Weights of a small sound classifier: 6300 steps.
Rows from block 9 of a small sound classifier, named by matrix and row number. Rows with one number belong to one neuron. Each number is 128 + 24 x the weight over its row's rms, rounded and kept within 0 to 255. All counts start at 0. Numbers have three digits each.
After each neuron's rows are labels from the 100 clips, of 14976, where the neuron reaches its highest value: "responds to" is what is common among them. Only what is clearly more common there than usual is listed. The data: acted Russian speech (Dusha).
# fc1: MLP up (model.blocks.9.mlp.fc1.weight, 768x192), inputs 0-63
# fc2: MLP down (model.blocks.9.mlp.fc2.weight, 192x768, transposed), outputs 0-63

fc1.660:097107124178115130157140101138139117158134128168091140111125088142121148121102115115139129151107109184125193099083125123131142134151120118126115139193163146098138141117114165148111156143178125
fc2.660:167103135113113116119122109124115101102111163152134124191131141117128125120169120125154109103126119104111095114163142109123128138100124090124118111101109111106152123082173125135121139115081142
responds to: emotion: neutral

fc1.723:167110127121145130122076088156126081136130152128127120139125116091157097140150132110115144158154097096130127116120082096100144074158141129153117136149086145108132150105121096120118116140134097
fc2.723:112063101121118154135138130132138118152109136150117162135192120164154111127131119157143106125136108130170115101111157166129128113148147156183129148098115115144095091127123091102156115133128141
responds to: emotion: positive

fc1.237:114173136090133148152159150109119102104155112124152138110116113168152097122113121057113128087108103151154155134111149119134111150109117143173131134113140145137130076140110137134140095109156134
fc2.237:123154129158105162124118120108145146102136148153142122146110124101133134125125115104095137124085116155105123114093112117202103128150134131108121152103106147132143105095124113132095142144155116
responds to: emotion: neutral

fc1.736:171149149112131129127164109114117104136161104130163108146119154146152143154147096096109139143117122128132155109114170134153141146155170147125130120160106111077114093127117114119127131064121162
fc2.736:123131141109109137112140114129131112083121105142110153071125091112151149145111125128114096117142107170148059164094128081132121096157091137169146117107102116107146109152132148126121170115105098
responds to: emotion: neutral

fc1.263:159097131135132132126094123105103136151145160143140117143078092136173128121079125127102127129093119091137137163135142166109123086072171110176078127155150117174151129130126135084118148117149131
fc2.263:125135105145138143131141130146116096081094163158129089148111139131103130132173140122132105159111143117121129128116137090105195165138121086203108140157126100124156142095166132198096094148108144
responds to: emotion: positive

fc1.201:124118151099098096172105102118128145131121142141177172134134165105083110124106182147089111147141142186154124135129137133131129143107167138162133141121165095131073140118149101106168166144178170
fc2.201:117132150150136109117109176136107156148091099161089153149134165109143178132083125147126122106165132097145093129107151126141137111135087147156102127151104118155130132137091124137120159102119107
responds to: emotion: angry

fc1.32:124118150122120107091099100118142145112099136122140113162131093083147106099179127158129120137089097112142154109131108112094091137154143120131161116130088096106109077152128120132129147133076110
fc2.32:142121126118130167108145142147129127104111146160139123163137161155154112142134124160112144091086128107089118105100145161087124130126097145103144151116105099134136150090125165148127112112181153
responds to: emotion: angry

fc1.603:092133126101143109114156130089096109109137115132123125140140089116144085147123100125095174119107110161173103130149140112130127133119132108165170141126132176149129119097097152115100144111105145
fc2.603:110088108103156078130174112146143109106179116170124126166136121145128123156094118169151128147096112133107181085090136191141139190148128124149115124159132120099109130137166126142133118129147147
responds to: emotion: angry

fc1.37:128046154088148127149119127114166116135101124180154151124144132130138161133128105067119110178153111113101138122117085158134138120101128159100121129104125162139148124137106109083132160144148148
fc2.37:185111149098139119134111126093076094152132135139096138113150170126174121105143154125168091121137127147133097106135148110152091110124152126089109157162156157114159128090100096150176183115118119
responds to: emotion: sad

fc1.375:075128116151107133130136089085095130138174098093134145118164099104126129107112087087121110135148136137152160157107110134125106131138154088100138142145140155127119145098170172142106163142160147
fc2.375:137089138190064141130141077134113146094140177121099107153134123111111130151145125152154103100168167169145134114104090113148123116116169109097130087090093110172105094110110135103100116109114119
responds to: emotion: sad

fc1.483:140186156118136112115117108143134115138153098168091112145123103150121121150149115123084122107098140118059142110156173154126143133136073098142119118119136127109124123160124111110173147135074103
fc2.483:128150179113144138114107128169158128158156107114104142188112105110162115105112106146127142146134190170100104152100074145104119131120119146171143106141137156085165124151095148131133150098159170
responds to: emotion: angry

fc1.559:131091090149112145175150094127131117122164148118113144103144178165173135144086161109145118141129126178118116146107116128124133078111133121130116126128110103153175109103125098118110141108143125
fc2.559:150099124134150105067086147113109143139124153166115163156094144101131161111111136107136121118133109112118121093147083119134126137110140118154116136135138120116154124140151126113109148112143141
responds to: emotion: neutral

fc1.554:099116150161134113127142122133110142083136147119160138090114094118146153136135106170140098105094122123140114115137136114089147105125114122146123128112153102155149127159138120156105108143162109
fc2.554:090101131128153139115141108135144130165129173116140160141116099104137151129067133124121108145100151134145116138135122126105137135085104142124093133142152158119109126104062145131158125141094109
responds to: emotion: positive

fc1.643:138110131092110120099120122166135129124143130118111104111139138137126112132105098211107129125141147144115107142197117100185087112152119125118136121125151126100166141133130096113132113081108140
fc2.643:081117133143107126123149177176104143148135122106099109140106091129130131132103093152165160125088086123166124118102154148117146081141092100125122098098132144152130093115089118151133167183138119
responds to: emotion: angry

fc1.122:130135119120101102181118054099191121125136106106113098099135152099118098128129097087134122125104120135140115070135105117140133137106132133144152130125115148135125158167138125119119142144100084
fc2.122:146098123111122122102136111153107117114086099148153136157136106159144081152140100105132111123124108118141079127160101161114109123099103095146071130136074145093118126115141129111111144137151167
responds to: emotion: angry

fc1.518:134114130143111131095142160166164089133107172170101137140125146170092147135137183129119158149146096087115166170153105132130149141121116131151114133143123148140134121100159106142128137154166131
fc2.518:127080120088164177118127110101131109115127130126133140070104123099137155103109113102102157134119138113113089120120132093115129114143077107152099133128089137098113151143137155174148092159177131
responds to: emotion: neutral

fc1.622:113089105104167162133136125127134148114152129122128128091133175147098135157135160093143160145102129135118137106153123166095137140096133140117131100140134120140148113087139156123122102159168147
fc2.622:155095171113141120149126090126153112108094154157113111166100137146135134140091107133123173152122169095113157115138144117132135131136182139100124151156131169117113160090119153126114130129131087
responds to: emotion: positive

fc1.620:169102111121120168077131142116145149114103153132113102156161130078133096106096144091141145127107125144155111122148129154103088159120143150177149162147152151135109171144135155135146131163134160
fc2.620:097152122142113132146127129099126175108125159109141145172115096153106096118104177110130116120140131107123103151113131110089116120085096102146138107137131118111153088137144103166155144154141122
responds to: emotion: positive

fc1.399:104131115101127159121136140132111150114111137144150144115153176183098137156138123147124101092101126112101133162099148132146145098114143116104141135126115132173115094170096133127126155154116114
fc2.399:145139160122119117127142118111122107149126138119122108085113102119082083140171116139144165135088162108107130188117068127113106149151146118127126131092156151148184153118141146150137150131156073
responds to: emotion: sad

fc1.47:109104116150131122127155083135122109147159117120120102092105110147103135107121132157126113136103117133096170090128155140094174119139166094108155141109099103112105123148093134120152157157129104
fc2.47:113122076105085132161168131130131102108111129160134122132106106139129136105205135119129128144106118140139072144153112114095118142120114147075094125116122144131088081151147100110142114125127108
responds to: emotion: positive

fc1.576:101127133123087103094148116139141094146159143155171126071093113165106119099094114146136109081119138164127165092152175109118100143128098150128104127108132150119137127132127175125135110129110125
fc2.576:127152160135123113132138110091145151122122168137104133128092151182123145137124108142116108139142185108118135078091154157128163101138091133128152118152120137144142130081123178164158140074143103
responds to: emotion: sad

fc1.23:104112108147137162141137174108140080118092156129142095117167143115119195130068168124114120130129131095164146104105130141098147108181173136130150081120148138133112110127087083150113155123106121
fc2.23:174098121130112143157149154122125079126119171110109125191140138128129163114128128126133122151125124094119182136089138132163106126109152092151144127153144100135105122127146141181118145103182155
responds to: emotion: sad

fc1.330:122148115124141092138146129111136119101129179098130124139108122108112105109125118121122090147119092125135121129082118133132122120109084155141129095119164129118146130161097145044144150146120106
fc2.330:133122131129118128098160091054106153149091134154130163144116144157131114108131125166168119139129133121098168138086169119147122142133128109119167211109133143155119159104119137148129101101166144
responds to: emotion: sad

fc1.360:151143169114147099164101119087163101150129123115131157120133128139101131133115116136088145142141124132119105117146121123102121122153125133144094174159099180113147121111115111091132161076119114
fc2.360:145173112134160105144126135102089148103129158145114153127122162128163138143127113164167093109125112098112121112094149115142144149072204114143138134148143117102111092122139132066124114084141186
responds to: emotion: angry

fc1.136:086113161133099114114125061074166089118110145116146099116134135144133132120103108159157146101084137143117159153114123126118151135131129094102146132141135124146155128126095126137149153104110160
fc2.136:155125175142130115103120103139086107180139119137131124106115121118165112116155135114088154136127137135155128133168130173123168115120113062104087129122155138190174150129149131140127165069143123
responds to: emotion: sad

fc1.759:148096097129143148127131111109134113164146092142106130117126143107139085113144122127112139116110124098145123152130110099159088103102134109113152109155148089140150144143127102091095108089144122
fc2.759:111077109144118116149168131138109127123141125115111139128113105105133138121114123129189141102147091125111120135139073123108124149110177121169127091151138145126144127116168115131160116152098140
responds to: emotion: sad

fc1.56:118085141154101093126161111090151162134098125110134120122134105140129146172113144075138139153168112114143127134151129094126126139129146132150107128144098162152111143125101110123157150095124106
fc2.56:074094146130125107141182135159144165147133115150101110150147120094159128127147090075105118087128084156115109125139134132134161136163141135145103179130095109124118086136130056132116104121093112
responds to: emotion: neutral

fc1.617:162145115082124135102116136115127083112112145123137115119117137144088142115134098107154092131146110117088116148122110124084099171115085106117166158154120134118114106168110099164183163112095132
fc2.617:113102119077130113153107137092124130179134129142127112065129069119082120121088188103131104102130118119131111116086145190108125113122133125087099130097117152130087151089113142164125107115124134
responds to: emotion: sad

fc1.165:065137108167083100152177108138131131137139156096089108120125133097068091102175107130142134129056140114103106155167144159149133120097146133112145108139145119115136116116093152137150096142134172
fc2.165:164136117133103114109102123133160119125107142140124119135130086139159132142140125130127111131111116134101106138120148077136097105127159104105130171089134114099107123100141071112174201166077122
responds to: emotion: angry

fc1.342:115162107110154118124049115161107106144138087114126128089110112138126112156112143184100149188159156123151091112159151159099136174150112145161133142110119147144181104127101159117134151112113088
fc2.342:160143130136137154157129146155130128121099134134151100142108097074152089142099098172137123122151114123135128169118136082139134116102116157135100104142161145132137115144154133165109134130116173
responds to: emotion: angry

fc1.751:109109113116121145096117131144125100103143121139116159144083139121156122097138149146125116148145111090117119177145128126149117169148115159118147136139116089133130162132151133116141118059120112
fc2.751:114078128119126135096120121119139107133119113121138161162108143101148141124116175064130178106108095141125122149154176126154151101171118066096136142151129116109132120126081140140119072122102133
responds to: emotion: neutral