Weights of a small sound classifier.
Model: 4.61M parameters, waveform 16khz input, arch convnext, activation gelu, layers 14, width 192.
Training: 6300 steps, held-out accuracy 62%.
Data: trained on acted Russian speech (Dusha), 26041 training examples, 15.5 epochs.
Rows from block 9 of a small sound classifier, named by matrix and row number. Rows with one number belong to one neuron. Each number is 500 + 25 x the weight over its row's rms, rounded and kept within 0 to 999. All counts start at 0. Numbers have three digits each.
Before each neuron's rows are labels from the 100 clips, of 14976, where the neuron reaches its highest value: "strongest on" is what is common among them. Only what is clearly more common there than usual is listed. The data: acted Russian speech (Dusha). In brackets: how many of the 100, against the usual share in percent.
# fc1: MLP up (model.blocks.9.mlp.fc1.weight, 768x192), inputs 64-127
# fc2: MLP down (model.blocks.9.mlp.fc2.weight, 192x768, transposed), outputs 64-127

strongest on: emotion: neutral (67 vs 35.3)
fc1.505:477459491479497494499494524498480502474499465529521466505520504514508505545462540481512454576536471466552516512511534523535474462519479451474518481479526510536513534465516496544507517498494511
fc2.505:514499479493478497507487473513492462523487497480529497508506494530506458512522514505489515429460493543493540475493484472532452509514481458485491523469454502499519486528547523560475479545490528

strongest on: emotion: sad (57 vs 27.3)
fc1.761:493515480509460478535499466510515516541469478485506524529531503557489479475507458538514510483534506504535537510499461479481523490532493508491479473492485475482482526503490529481507523488472485
fc2.761:496465502546487447502513455479505493512449452499465464489505504465505496507497466475481489530504485464493493519521459494510514491509498503471427489510441515508481521478458506486474506483478508

strongest on: emotion: neutral (71 vs 35.3)
fc1.56:516509523524523536473446497496488484499523445481518527462475514480446506480511445526477505490471514483485494494464497557478493520558501505512507524472504518475499488473537493484515508481513485
fc2.56:456490480487482498494509518465509482525475491505518501511524535509499463497508469513466493492500471484502512488509497467526486497510508492470536537528454464473515465561533518505529483483514502

strongest on: emotion: sad (71 vs 27.3)
fc1.616:470497495499503501546479456489544508473453482475522551462485460537520521461513489537496512511497534464551491506501493456495476510455512499476543476519531505485511544509500519477479498536500553
fc2.616:504464508534509495480476518498515498471515505480476499515498524486473517500477512510504503502549486514544511519453469506540528487502535428474474503496580556509496511488509491528460507506483496

strongest on: emotion: positive (44 vs 18.5)
fc1.587:512536515499508512476505530498523493474486555516487486503444504490461483489535525488478515504538504569570462547529498527454469543493511497496473501479487513523496494525519484535530519515462504
fc2.587:530483479508542526465497452494501501441499486506479510505476476537449487474525521506504484509496517473533506476442511472442453500501530511482497475495502501525523507480525527514491508467496503

strongest on: emotion: sad (63 vs 27.3)
fc1.153:499526524451482472485489526488498485472518496462485503460504535453557546536544493448484479463489472503485510498497450536518515507499511459516511515465473510497510492455431509495469542512511502
fc2.153:467453500471523531549479522502531498453503507483573518508482475524490453502508509520496518530481559479508532486489488488577452511490527481456475476483475514450516482478496462539509528472522459

strongest on: emotion: positive (40 vs 18.5)
fc1.197:515485509492501528476488484512500503512484536476535496486537512449496476496489492513548506453480514508531529530465506521492512475481456495509463534513486540533502510546477509545495560478496537
fc2.197:519496535514525482510506414431517483491503517496521496512493512505482488499477488486487493506506495463487512507468467522452473518493534523457484521497475531528454507516467478486540541509480504

strongest on: emotion: neutral (63 vs 35.3)
fc1.194:563501559531463509549472508516527466522489478563488482458478492488477497502480444498515500468502488484501461517454499551519480508552480461482486500461509493456492499505552513490528524489520471
fc2.194:456489473498483507509491484508538508507486514488524514522517507496468452491527448482515511475508471483433524529490555465514511510505472468479512497524504483483463477477495540499527480455520532

strongest on: emotion: sad (57 vs 27.3)
fc1.705:484461512524486524501454496487478489480516496486490506506483528482506476479469487555498491493499524510494511502498486497508515512509479507529482472559454500506502519518479482529507530495509488
fc2.705:527505526516495504463474499509482528494498522517460505468478493519502459446464476486490493502511513489502538518480500475519490455500486497527499480510504475490534501472460471535495516513504495

strongest on: emotion: sad (61 vs 27.3)
fc1.23:492530484492508488502481463496514518533503497514508518498501485461505549507492515442500523456528503458481511525480512510477488454505496483525467524495491505467492511516500551477484551510558506
fc2.23:503464504534514484502516500510477514460491504498494489465500483547439501515512542490525508517477456475511483538485517516479501538446534482527522445534525551458510509527486518503467495449494500

strongest on: emotion: sad (57 vs 27.3)
fc1.752:514514474475527502463548492537548513501482489488536507474520472517501526523557485503515500555462455515536520513496511503514537503486519488480541505475480526510478477490497535494462512519500458
fc2.752:524567486523517483484476515479529525540521555485482525485502458490506521492511497477524512505484539525529491451490476484494504518490493467504513487500473519531519526487492515497543485509474471

strongest on: emotion: positive (40 vs 18.5)
fc1.560:482518503472505489515483534464485497498493548506525533505445528486520491474515520515541533513492523514503508486510482527481471542500489491480461513495528503471503486498489470556493538518507505
fc2.560:515486473470509518526502516480548491526511465550520454493490463522479470506522471470489503468541535493474515511516474487518485528509477491477543518473525491495493488506475488473480430473509505

strongest on: emotion: neutral (61 vs 35.3)
fc1.573:474534536524493460508503497552489502509475483495490561510484500491476543534535509480481491477498504536496533540524495535496504498498450501515512531510467520468507570452518497510505471518525500
fc2.573:504484466541488504464495449515463517502534470483494527514522492507492516508532540485494464534490474473473492480491494512487525490525506516493503474511504500455510495505507507451503474504529472

strongest on: emotion: positive (39 vs 18.5)
fc1.78:506503467490504479485475520527525500515477484439500429499471518481497519494464471487476516451534494493485474486510484474482544477496536470528481493503521519481502518482473455466490481502486506
fc2.78:547499502491489486483493487510490506499488551493496456525522529495523503508468495506496479543475492469518569526490481483522564514501501523476505501445508498485503526492484524475534515511493505

strongest on: emotion: sad (59 vs 27.3)
fc1.576:494506486541502474498503504451533517515513448496539495510502504497471454503491533535521499503493522508534490505502524525501504541472484504461561505495496508514476527518509483515467499515473538
fc2.576:517489462459510463477528538537506486494519548507471525506500493495536488485456525500484482498498525531499492528485530481478526509482523513500533467534488548476471495522504470476508495483473507

strongest on: emotion: sad (83 vs 27.3)
fc1.279:524492491518529496499501554540510514454451510446518500503484475456490511487509547501531483493472508542517510500459451529529502481501511496498494468497483489516468526514497512513455473518492542
fc2.279:508504517479521484511542501497519478498495534550503558518507504492513544464453475512517465503514502487511507431508509511491490515531518488491497470471486546491510523494498502513522481488508461

strongest on: emotion: sad (73 vs 27.3)
fc1.617:458494558482541529496496503490491484499483491496564527499495533509482471510536523508466493485518501521531522528487501525541459463497520438473544475491505496460507511485497528484471481497510507
fc2.617:471465444515492494497539507492501511478512516499508487527503509505521508467500540490487514474486532528495498521506527462504497469476516506458499525500518459504486491492477460467499465469521502

strongest on: emotion: neutral (63 vs 35.3)
fc1.198:533490545512526516525535526502495480512495503526500504465506489560553486503436521477522506534472500476503478497517461476449524451495469508489540504482544501497459498454495506492473491513498477
fc2.198:491485515487523531540493459504480455543472540496526526531493520447516517476493525494495465456472487495445545466484490517510507556473529477482499505509478488509524500508533538513507473478474495

strongest on: emotion: neutral (64 vs 35.3)
fc1.15:512487528529490506451502484517478486580503469492483540481523537468448448484474512487511545540442483491494529472516493500502516502526463498503524496510434472506523496478501509530502517528559483
fc2.15:463478500484480492486469517512465471502502507522503478497524569521558471519547504479548536434510459511484509522533496495538511495533490498511495505477449479516504475506482512483515505522462481

strongest on: emotion: sad (60 vs 27.3)
fc1.728:508544474527470501497480446482471490517522510443522480542524478510507450463510458459471526504481491486493526495517487515468514470524499524515487465491523530500451514492503521532481525475486512
fc2.728:512461527519505515531515501514496507489517514503489499505537502455514476452507503494525489461485507478507478531467504523471475486510534485481476494541507464544494533518535484501551453506513498

strongest on: emotion: sad (58 vs 27.3)
fc1.258:541506501532532477534476470509549489539471511503511492490542501530532496469501524510491515464503500449507486516495534510478501514510525512517529503503488468520490479500542493495527495492486512
fc2.258:530501494480521497510508487542491463518539492502516556533462524481495473496482528540522490490514482503497530466504504532465510511542445473522480476464512491505482495508508545497515451468480485

strongest on: emotion: angry (41 vs 18.8)
fc1.12:490489464487529515548530501512508470521488474521488490455516506512584518486484518531475530512508468521494504496487487453509489454486451520503534494518508553486516530434486446469465516497454481
fc2.12:526513531520503511431496528496529498522563489472463500497479487481524531568475517504515515489508521498484486523470511487529506531494462515466503468520480488512514506501480484503557504497528520

strongest on: emotion: sad (63 vs 27.3)
fc1.55:453460524472468495530486507522507545450451484517482473517468499481508467499511476500459488476525488501484512548485526527523546499455504528513523495518505478509482489464488552532470491516498499
fc2.55:529512506529489488492489503499474473508493471530467503496484510501464504509497501519524453512453532501504466462498519454480466515493501516521441528494515487483505461507491478532507552530454513

strongest on: emotion: neutral (64 vs 35.3)
fc1.406:525546492494530514492522520486531488506520496490499489463448515500511525458487484496487523438515495525516447464478502503515501501520485478516526521466539444517467467493537474525527503499460517
fc2.406:509509494502495510524499505462505439533520509529500541449492463472520518511527493535516512505464499518446531458525546522489488479475530518451486512535558488472537511486483529538509492468500508

strongest on: emotion: positive (47 vs 18.5)
fc1.347:493485498495486468530467529478520478496519528548466546454523484511540469504521491523490519535455439525517519477503517484498483505482429475517541513519473480476465511473522492468495513486478483
fc2.347:482532464476499445499511529488478530479490510489504465475511526503496494548476502529537518491493459525518481499490514515506534509526497484511434501543498496452486475515489525492520490493503462

strongest on: emotion: angry (68 vs 18.8)
fc1.743:496484468469486552505521547522524493477489498506493520559520473531504528497456452491478504498470487498480520512471478455521543529487540476465516488493490454514489513476487474508512521534495489
fc2.743:522514496523493520551495494499456476508518491474517470480507528466532538487504516502504511474488512482474487494483496519467493505532583482504504521463486489430524486506463505510522486504529496

strongest on: emotion: neutral (62 vs 35.3)
fc1.624:500453430487466470486530478517499495453458526507522500532456486529542466497499540495464446484477504520466493469512508486469459490475556485456481491494539510454500495505520467509475484523489540
fc2.624:473529500499506474485517484497485477485444545534499490487496494523515525546508503492485444491537484522464527450502492538504522482523481499495555500505501481450487458546525532500514518483531509

strongest on: emotion: neutral (69 vs 35.3)
fc1.518:528538504479455509488532536501531497521515451506493521452484481515438518454466508555504490501465471521526518487455488472494508503524472509520521500488474460469492498461489480511526494511516502
fc2.518:506488495510551540519477502504515478501488471535519498458497518489474505503534497518504525449482519536469543462521497488503517490518580512500483501526533537501511511470554508515458484494544487

strongest on: emotion: neutral (67 vs 35.3)
fc1.237:519521508516458491493533491507514496505482497529532520480442473517497535495505506460467484482524517485460463525499499486520451511468477482504516509491478502502473489477541526478515447463477530
fc2.237:465454460501513527456491520513464501504466529535517469501510496515499510542494488494502495542467482528477465473514493502523533507489544505488515491501470532499517482511512561527458487490503501

strongest on: emotion: neutral (61 vs 35.3)
fc1.748:516499495507495514528504515483465515515457538550512459519484495507502492486529528518515453488509509497476502495536519507490512475456517481498473485491483522459528500459480485474450500519517498
fc2.748:505532522545505477491459482508492562496498554500504511499516502506496485510524490485474492542509518520457498490489498518480536488524502502529501490539500490451499496474496518474475499483531503

strongest on: emotion: sad (58 vs 27.3)
fc1.90:478502497488519488519489452521521475518530506484533494505491490460493520462512530512514554482500497497497517461517487487565522497467503464477505527468503518470501502506499513478488533494546507
fc2.90:486447535482513499501548520497487500517500519500458489547486465526496475509524517484491531499476500483486515506521497503467474503479543464480461512549561525476475492496484496493564575484510503

strongest on: emotion: sad (68 vs 27.3)
fc1.136:487520526519463499516499516519478487509533491531506476467503473505500460432509543522547516481509512473516519548500508480469488421454436484548495523494541499499498511538494509503507485484490507
fc2.136:494499516528456495469502514486485496549495488454512517489491481483493471490520525484474499476481522493483486509492525482532435508500456472501521478508573508486497481485489454513489520488506442

strongest on: emotion: neutral (60 vs 35.3)
fc1.729:453481487485513506507510464516488495478498488534482475494533528510511483472470533438494491516517483483489476521537460495504487505490485474527554517498507489521540470540495509523502470535534495
fc2.729:441478519493529505491552508486489489470527465505479466477498488505522432503539550494503542517499506503507487501451449511473564533515483488506521489531502456506463466516430493503502524500485482

strongest on: emotion: sad (59 vs 27.3)
fc1.375:483516507477495513482503506516519561542490483505545496476470495545498510469482494515498508484501526483464516528505541467516523436493507507556515501491494511497479489524521479520536480477479533
fc2.375:501480456523488502526497467526454480471536530486539493520498501456463498510457508543526504488521525512486463489518498512488582474516480495490478482482532541495523468506494544495509515478515526

strongest on: emotion: positive (44 vs 18.5)
fc1.650:540443510509495474524528509438545483483488452501512484495488489493502507459473453487476487532497462474503485478524475487463526476493554480483526510491504471477528513515482518463516433468471463
fc2.650:496542495536476486558491529493472510512497495512483517520502465528509483515481522502471476492456553504506527496485470488530501497490530474486454494454454509500528508485506475522507484502524521

strongest on: emotion: sad (56 vs 27.3)
fc1.220:513522507491501528514489500456468487475508539498505530510536544460503492530495482470533466492547540501520504480458495541552528512480480531475463489493479479468460447473527522477483503505520495
fc2.220:472487507473501505532516514513505492497460503501504448503513465502494516538520472514498475442470516484523512446527525506443514506499458484468522477468478531477524494513448471487520509520554521

strongest on: emotion: sad (73 vs 27.3)
fc1.261:519479490534483484477497508524493488499530490524505480471555528507481536484503463493542501518500507511494507449472476493510477565469492481492544532501524488507457487486548477510507490507504520
fc2.261:470517470485483506482503513475485509496535505478451494487535544482449519466484486505480522465479495493488511502515485458491509478521476508497544496526519487459471517491491484468486493503492466

strongest on: emotion: neutral (67 vs 35.3)
fc1.266:512540525520551497519485492492545513512466484484521522466530547454470499502535519439495522495531509462513484499525541514469456504522497536523499505495438537489493529516504508502529481527532445
fc2.266:449459503509503489475501470495501462487462535532498543499495478460520478512469483480499522507441476516467505504483536527473489509488510488506474487492499506511543538542507570498484497467517487

strongest on: emotion: neutral (60 vs 35.3)
fc1.404:501474503528532496517534510526537477480466457539489488482499503456504476448521502540527454514507495487470458509501453485439506494507478514468524493489500535512512498472501484515554498487517496
fc2.404:496498497517489487452465493497527514501465524482496530515473501547485525518498516493489477485517503512461521475492495470517506492550502484538482494515510543526515551512514522528542463488518554

strongest on: emotion: neutral (60 vs 35.3)
fc1.736:498500517492445452500505495483548506481524472480477471515457480515467513489470534490466473480509456509518471519481487509505470458474463502519471504495438525461504499508508450485507500455503546
fc2.736:525541492514520511491467481488495501474529487482490518478490561488470473484445566489499473486512513519484519457521472497509521468518532511526517506549487514510509493521534517507454473458471490

strongest on: emotion: positive (43 vs 18.5)
fc1.716:517531485476456509508521534504469496513515499509539493463562487493523522475491491507497487454494496477486469492473495490549516512541541495511503509438517535511479480467519427498505516475490488
fc2.716:494522477536495447480502540481528535475494538483496518503561489508496500511495504476524502534540473489517503503503530479518501507489591523498495497479490500500515504470515501513515509480488479

strongest on: emotion: neutral (60 vs 35.3)
fc1.381:466495503506469485466505474508512462509499464470471557528515520493510490519470539496515421501487525485499482521491477541458499524495476484531485529504494530534465508461537486550456551516495461
fc2.381:499505501514503508553473487509538521504506486480484550516518514542495488458504519569494520480515453506509466517466449507498542471508556478507479530501468503499482475484520485526515499515533458

strongest on: emotion: sad (71 vs 27.3)
fc1.759:543480495484527503515510497507528481483448510508513519540467484461517452450451489476506502489498493473495474510493443463492542517495497568477512472497494527474494510469494491521474475471478505
fc2.759:480495503508527503463520476501544491447497474473456525500499525550493523552493511545489521492490500480541483487511462479513532500485526490529525506545525535469502511481534495530506481434547452

strongest on: emotion: neutral (65 vs 35.3)
fc1.704:494488469467535491542508508481484532520477503496463478488557516553474519510480494469473499478484511539467527504507512512472496486483475479481469476510501499470524517481503467485490529506473523
fc2.704:521498499526522448512502517458511490526496505514517548517503487451521489503501542501477451471497488490480525505484552519495487504527541513478508498467493491509490455470537494535522529498562499

strongest on: emotion: sad (58 vs 27.3)
fc1.561:482539535477463502501510468489480500473501485496519482495520521493533516479543479504515520513469531522520502495492475473514511491446551496477542489491528503499491486473494480501481492496482519
fc2.561:508459451478509495515494551490490489478514493541491490468527475508551535515480504512525474538527485519539487468525488522478494483549552498497507555520523523496487497503488533472518511534494487

strongest on: emotion: neutral (68 vs 35.3)
fc1.264:527486531454483527492492496521500472491461498492516498507508522481492467470534494535524517530511448538490510466487525453497489525505502477487586462515538489455509476477524533438477494545518485
fc2.264:475470544512451500476484520523502495512488470484473497520491496539494504448511501463501481474485534548494487507498513528530467430496517529485547498485463536493501485507510429462566553547492504

strongest on: emotion: sad (62 vs 27.3)
fc1.37:496522485478530487519501509501515527528491479479511468463532562502477456516502529483531488510512511539488500498526475517480462510510514483494486502513537471473505532509512496454515493492503572
fc2.37:479452481479495492530506487535517510474523447519530552515515481480481518456504481499483480453485480512500520503529496486478482474558488442507519464509511474456507497512495516519502510482538507

strongest on: emotion: neutral (67 vs 35.3)
fc1.559:477491529508478500484485531464521515478521504466494496525520532494514497522499467492558538470524504495491491485507528483529464514514467477470481448482510453518478534509531512488495502482510473
fc2.559:489500505502501511473470529475553548523506462470480510453525517502535487469493573522498487542482504543511482500479522509556534476517532475512499520522516490526511521458498526532499526503496482

strongest on: emotion: sad (59 vs 27.3)
fc1.654:523483470508460498476501511541531479553514490541451504510533499474494516511527500526480456464483502511512508477481491520501522471537480511487506477503434494510448476487491502513481484503494499
fc2.654:449559458486512509477500488494507483527535441511472534516537482504511511464476525500499496479477498469512541491472486465486528475492477501466486460473471533502526483477461514504518520458485539

strongest on: emotion: sad (56 vs 27.3)
fc1.403:491512558510512530495510516522483497507489553488501496504500495568490498487533529481496470505534520465494475485480494524494526534487512482516483520506535521476500541515502466524493507488481476
fc2.403:520473452550472467544468471540513490531496517494529514514489496454477510455481508483474490488494493523516505548462551487468520466503486540491524488540518473529501492488471516511505482561475484

strongest on: emotion: sad (76 vs 27.3)
fc1.131:501525471505553516493510448499484525516498501476531482463450524521495477549528529459551546538516554515451500523509505493500517493503485515489535459536557459507476513498496514493513511514471558
fc2.131:540485495497510561509517516542528485446503507516477483473511518471519495466499535503523469438473485513478500501513502494489478474507490517498473500522507488464522501493537448520473480491484499

strongest on: emotion: neutral (78 vs 35.3)
fc1.625:528481471456502509510439521486485475531507493521487568458537519533490504468500469498496473550479486528527486473488523516546469485521437498496515481478477472515511523506488544548529461506473503
fc2.625:504483504489478514511507543477486487484460486500515524538547501496533523517495494519495495464490479524508489473522490495503458501504506530534518464484529474526527496485505534504441540514522533

strongest on: emotion: angry (63 vs 18.8)
fc1.441:469481507501466503459498517480524471498508498500483491514566542509481459522468532502525502490515459451458514513529497518495447528476482463505476515501465522498459495497509459535508536507514438
fc2.441:492527471468514518502543498490484506492473470500482498513521493532479493474482486517494516501493497531474497464492467489442452531515463467481512507512522520534500485515484541530517488489496500

strongest on: emotion: positive (65 vs 18.5)
fc1.106:502482508514485518550514495521534494494478532461512487475498521514518530527489470449496551514489496500496471492468532533495547490495525479535492501535476506489502544498492517498507534508488462
fc2.106:519516496478505499494471542506512549575482495492512496486487472530507514457499467505517488506519511469480485461482542458538460528525523500499494493516478515498454519500471500499509482472457544

strongest on: emotion: neutral (65 vs 35.3)
fc1.69:497526540499476531498502500501535497469510492507514475457516495494465536486461478503507530478512513481440500529526483520474487499502461481526511507567467470518482488504526522492496474466512514
fc2.69:497486480496505514519518489520472481487533512475491489482499521509507515512477526486512519495574506497466501510498497512491517499513555533522505480495545446515504468538464483501461509493521513

strongest on: emotion: positive (41 vs 18.5)
fc1.208:471589452472497451497472471465520507488496487525496493495533514539477508496480529531530526526481469512543497497511480565485574464507479468533507480524498504522478485502507491528535494457467502
fc2.208:509447464510449519552504530482469536505514502523503526472543500473494516466534550517519500462466499545504493509512478483541490516512535486464517511482470504504506524521553484519514480480549496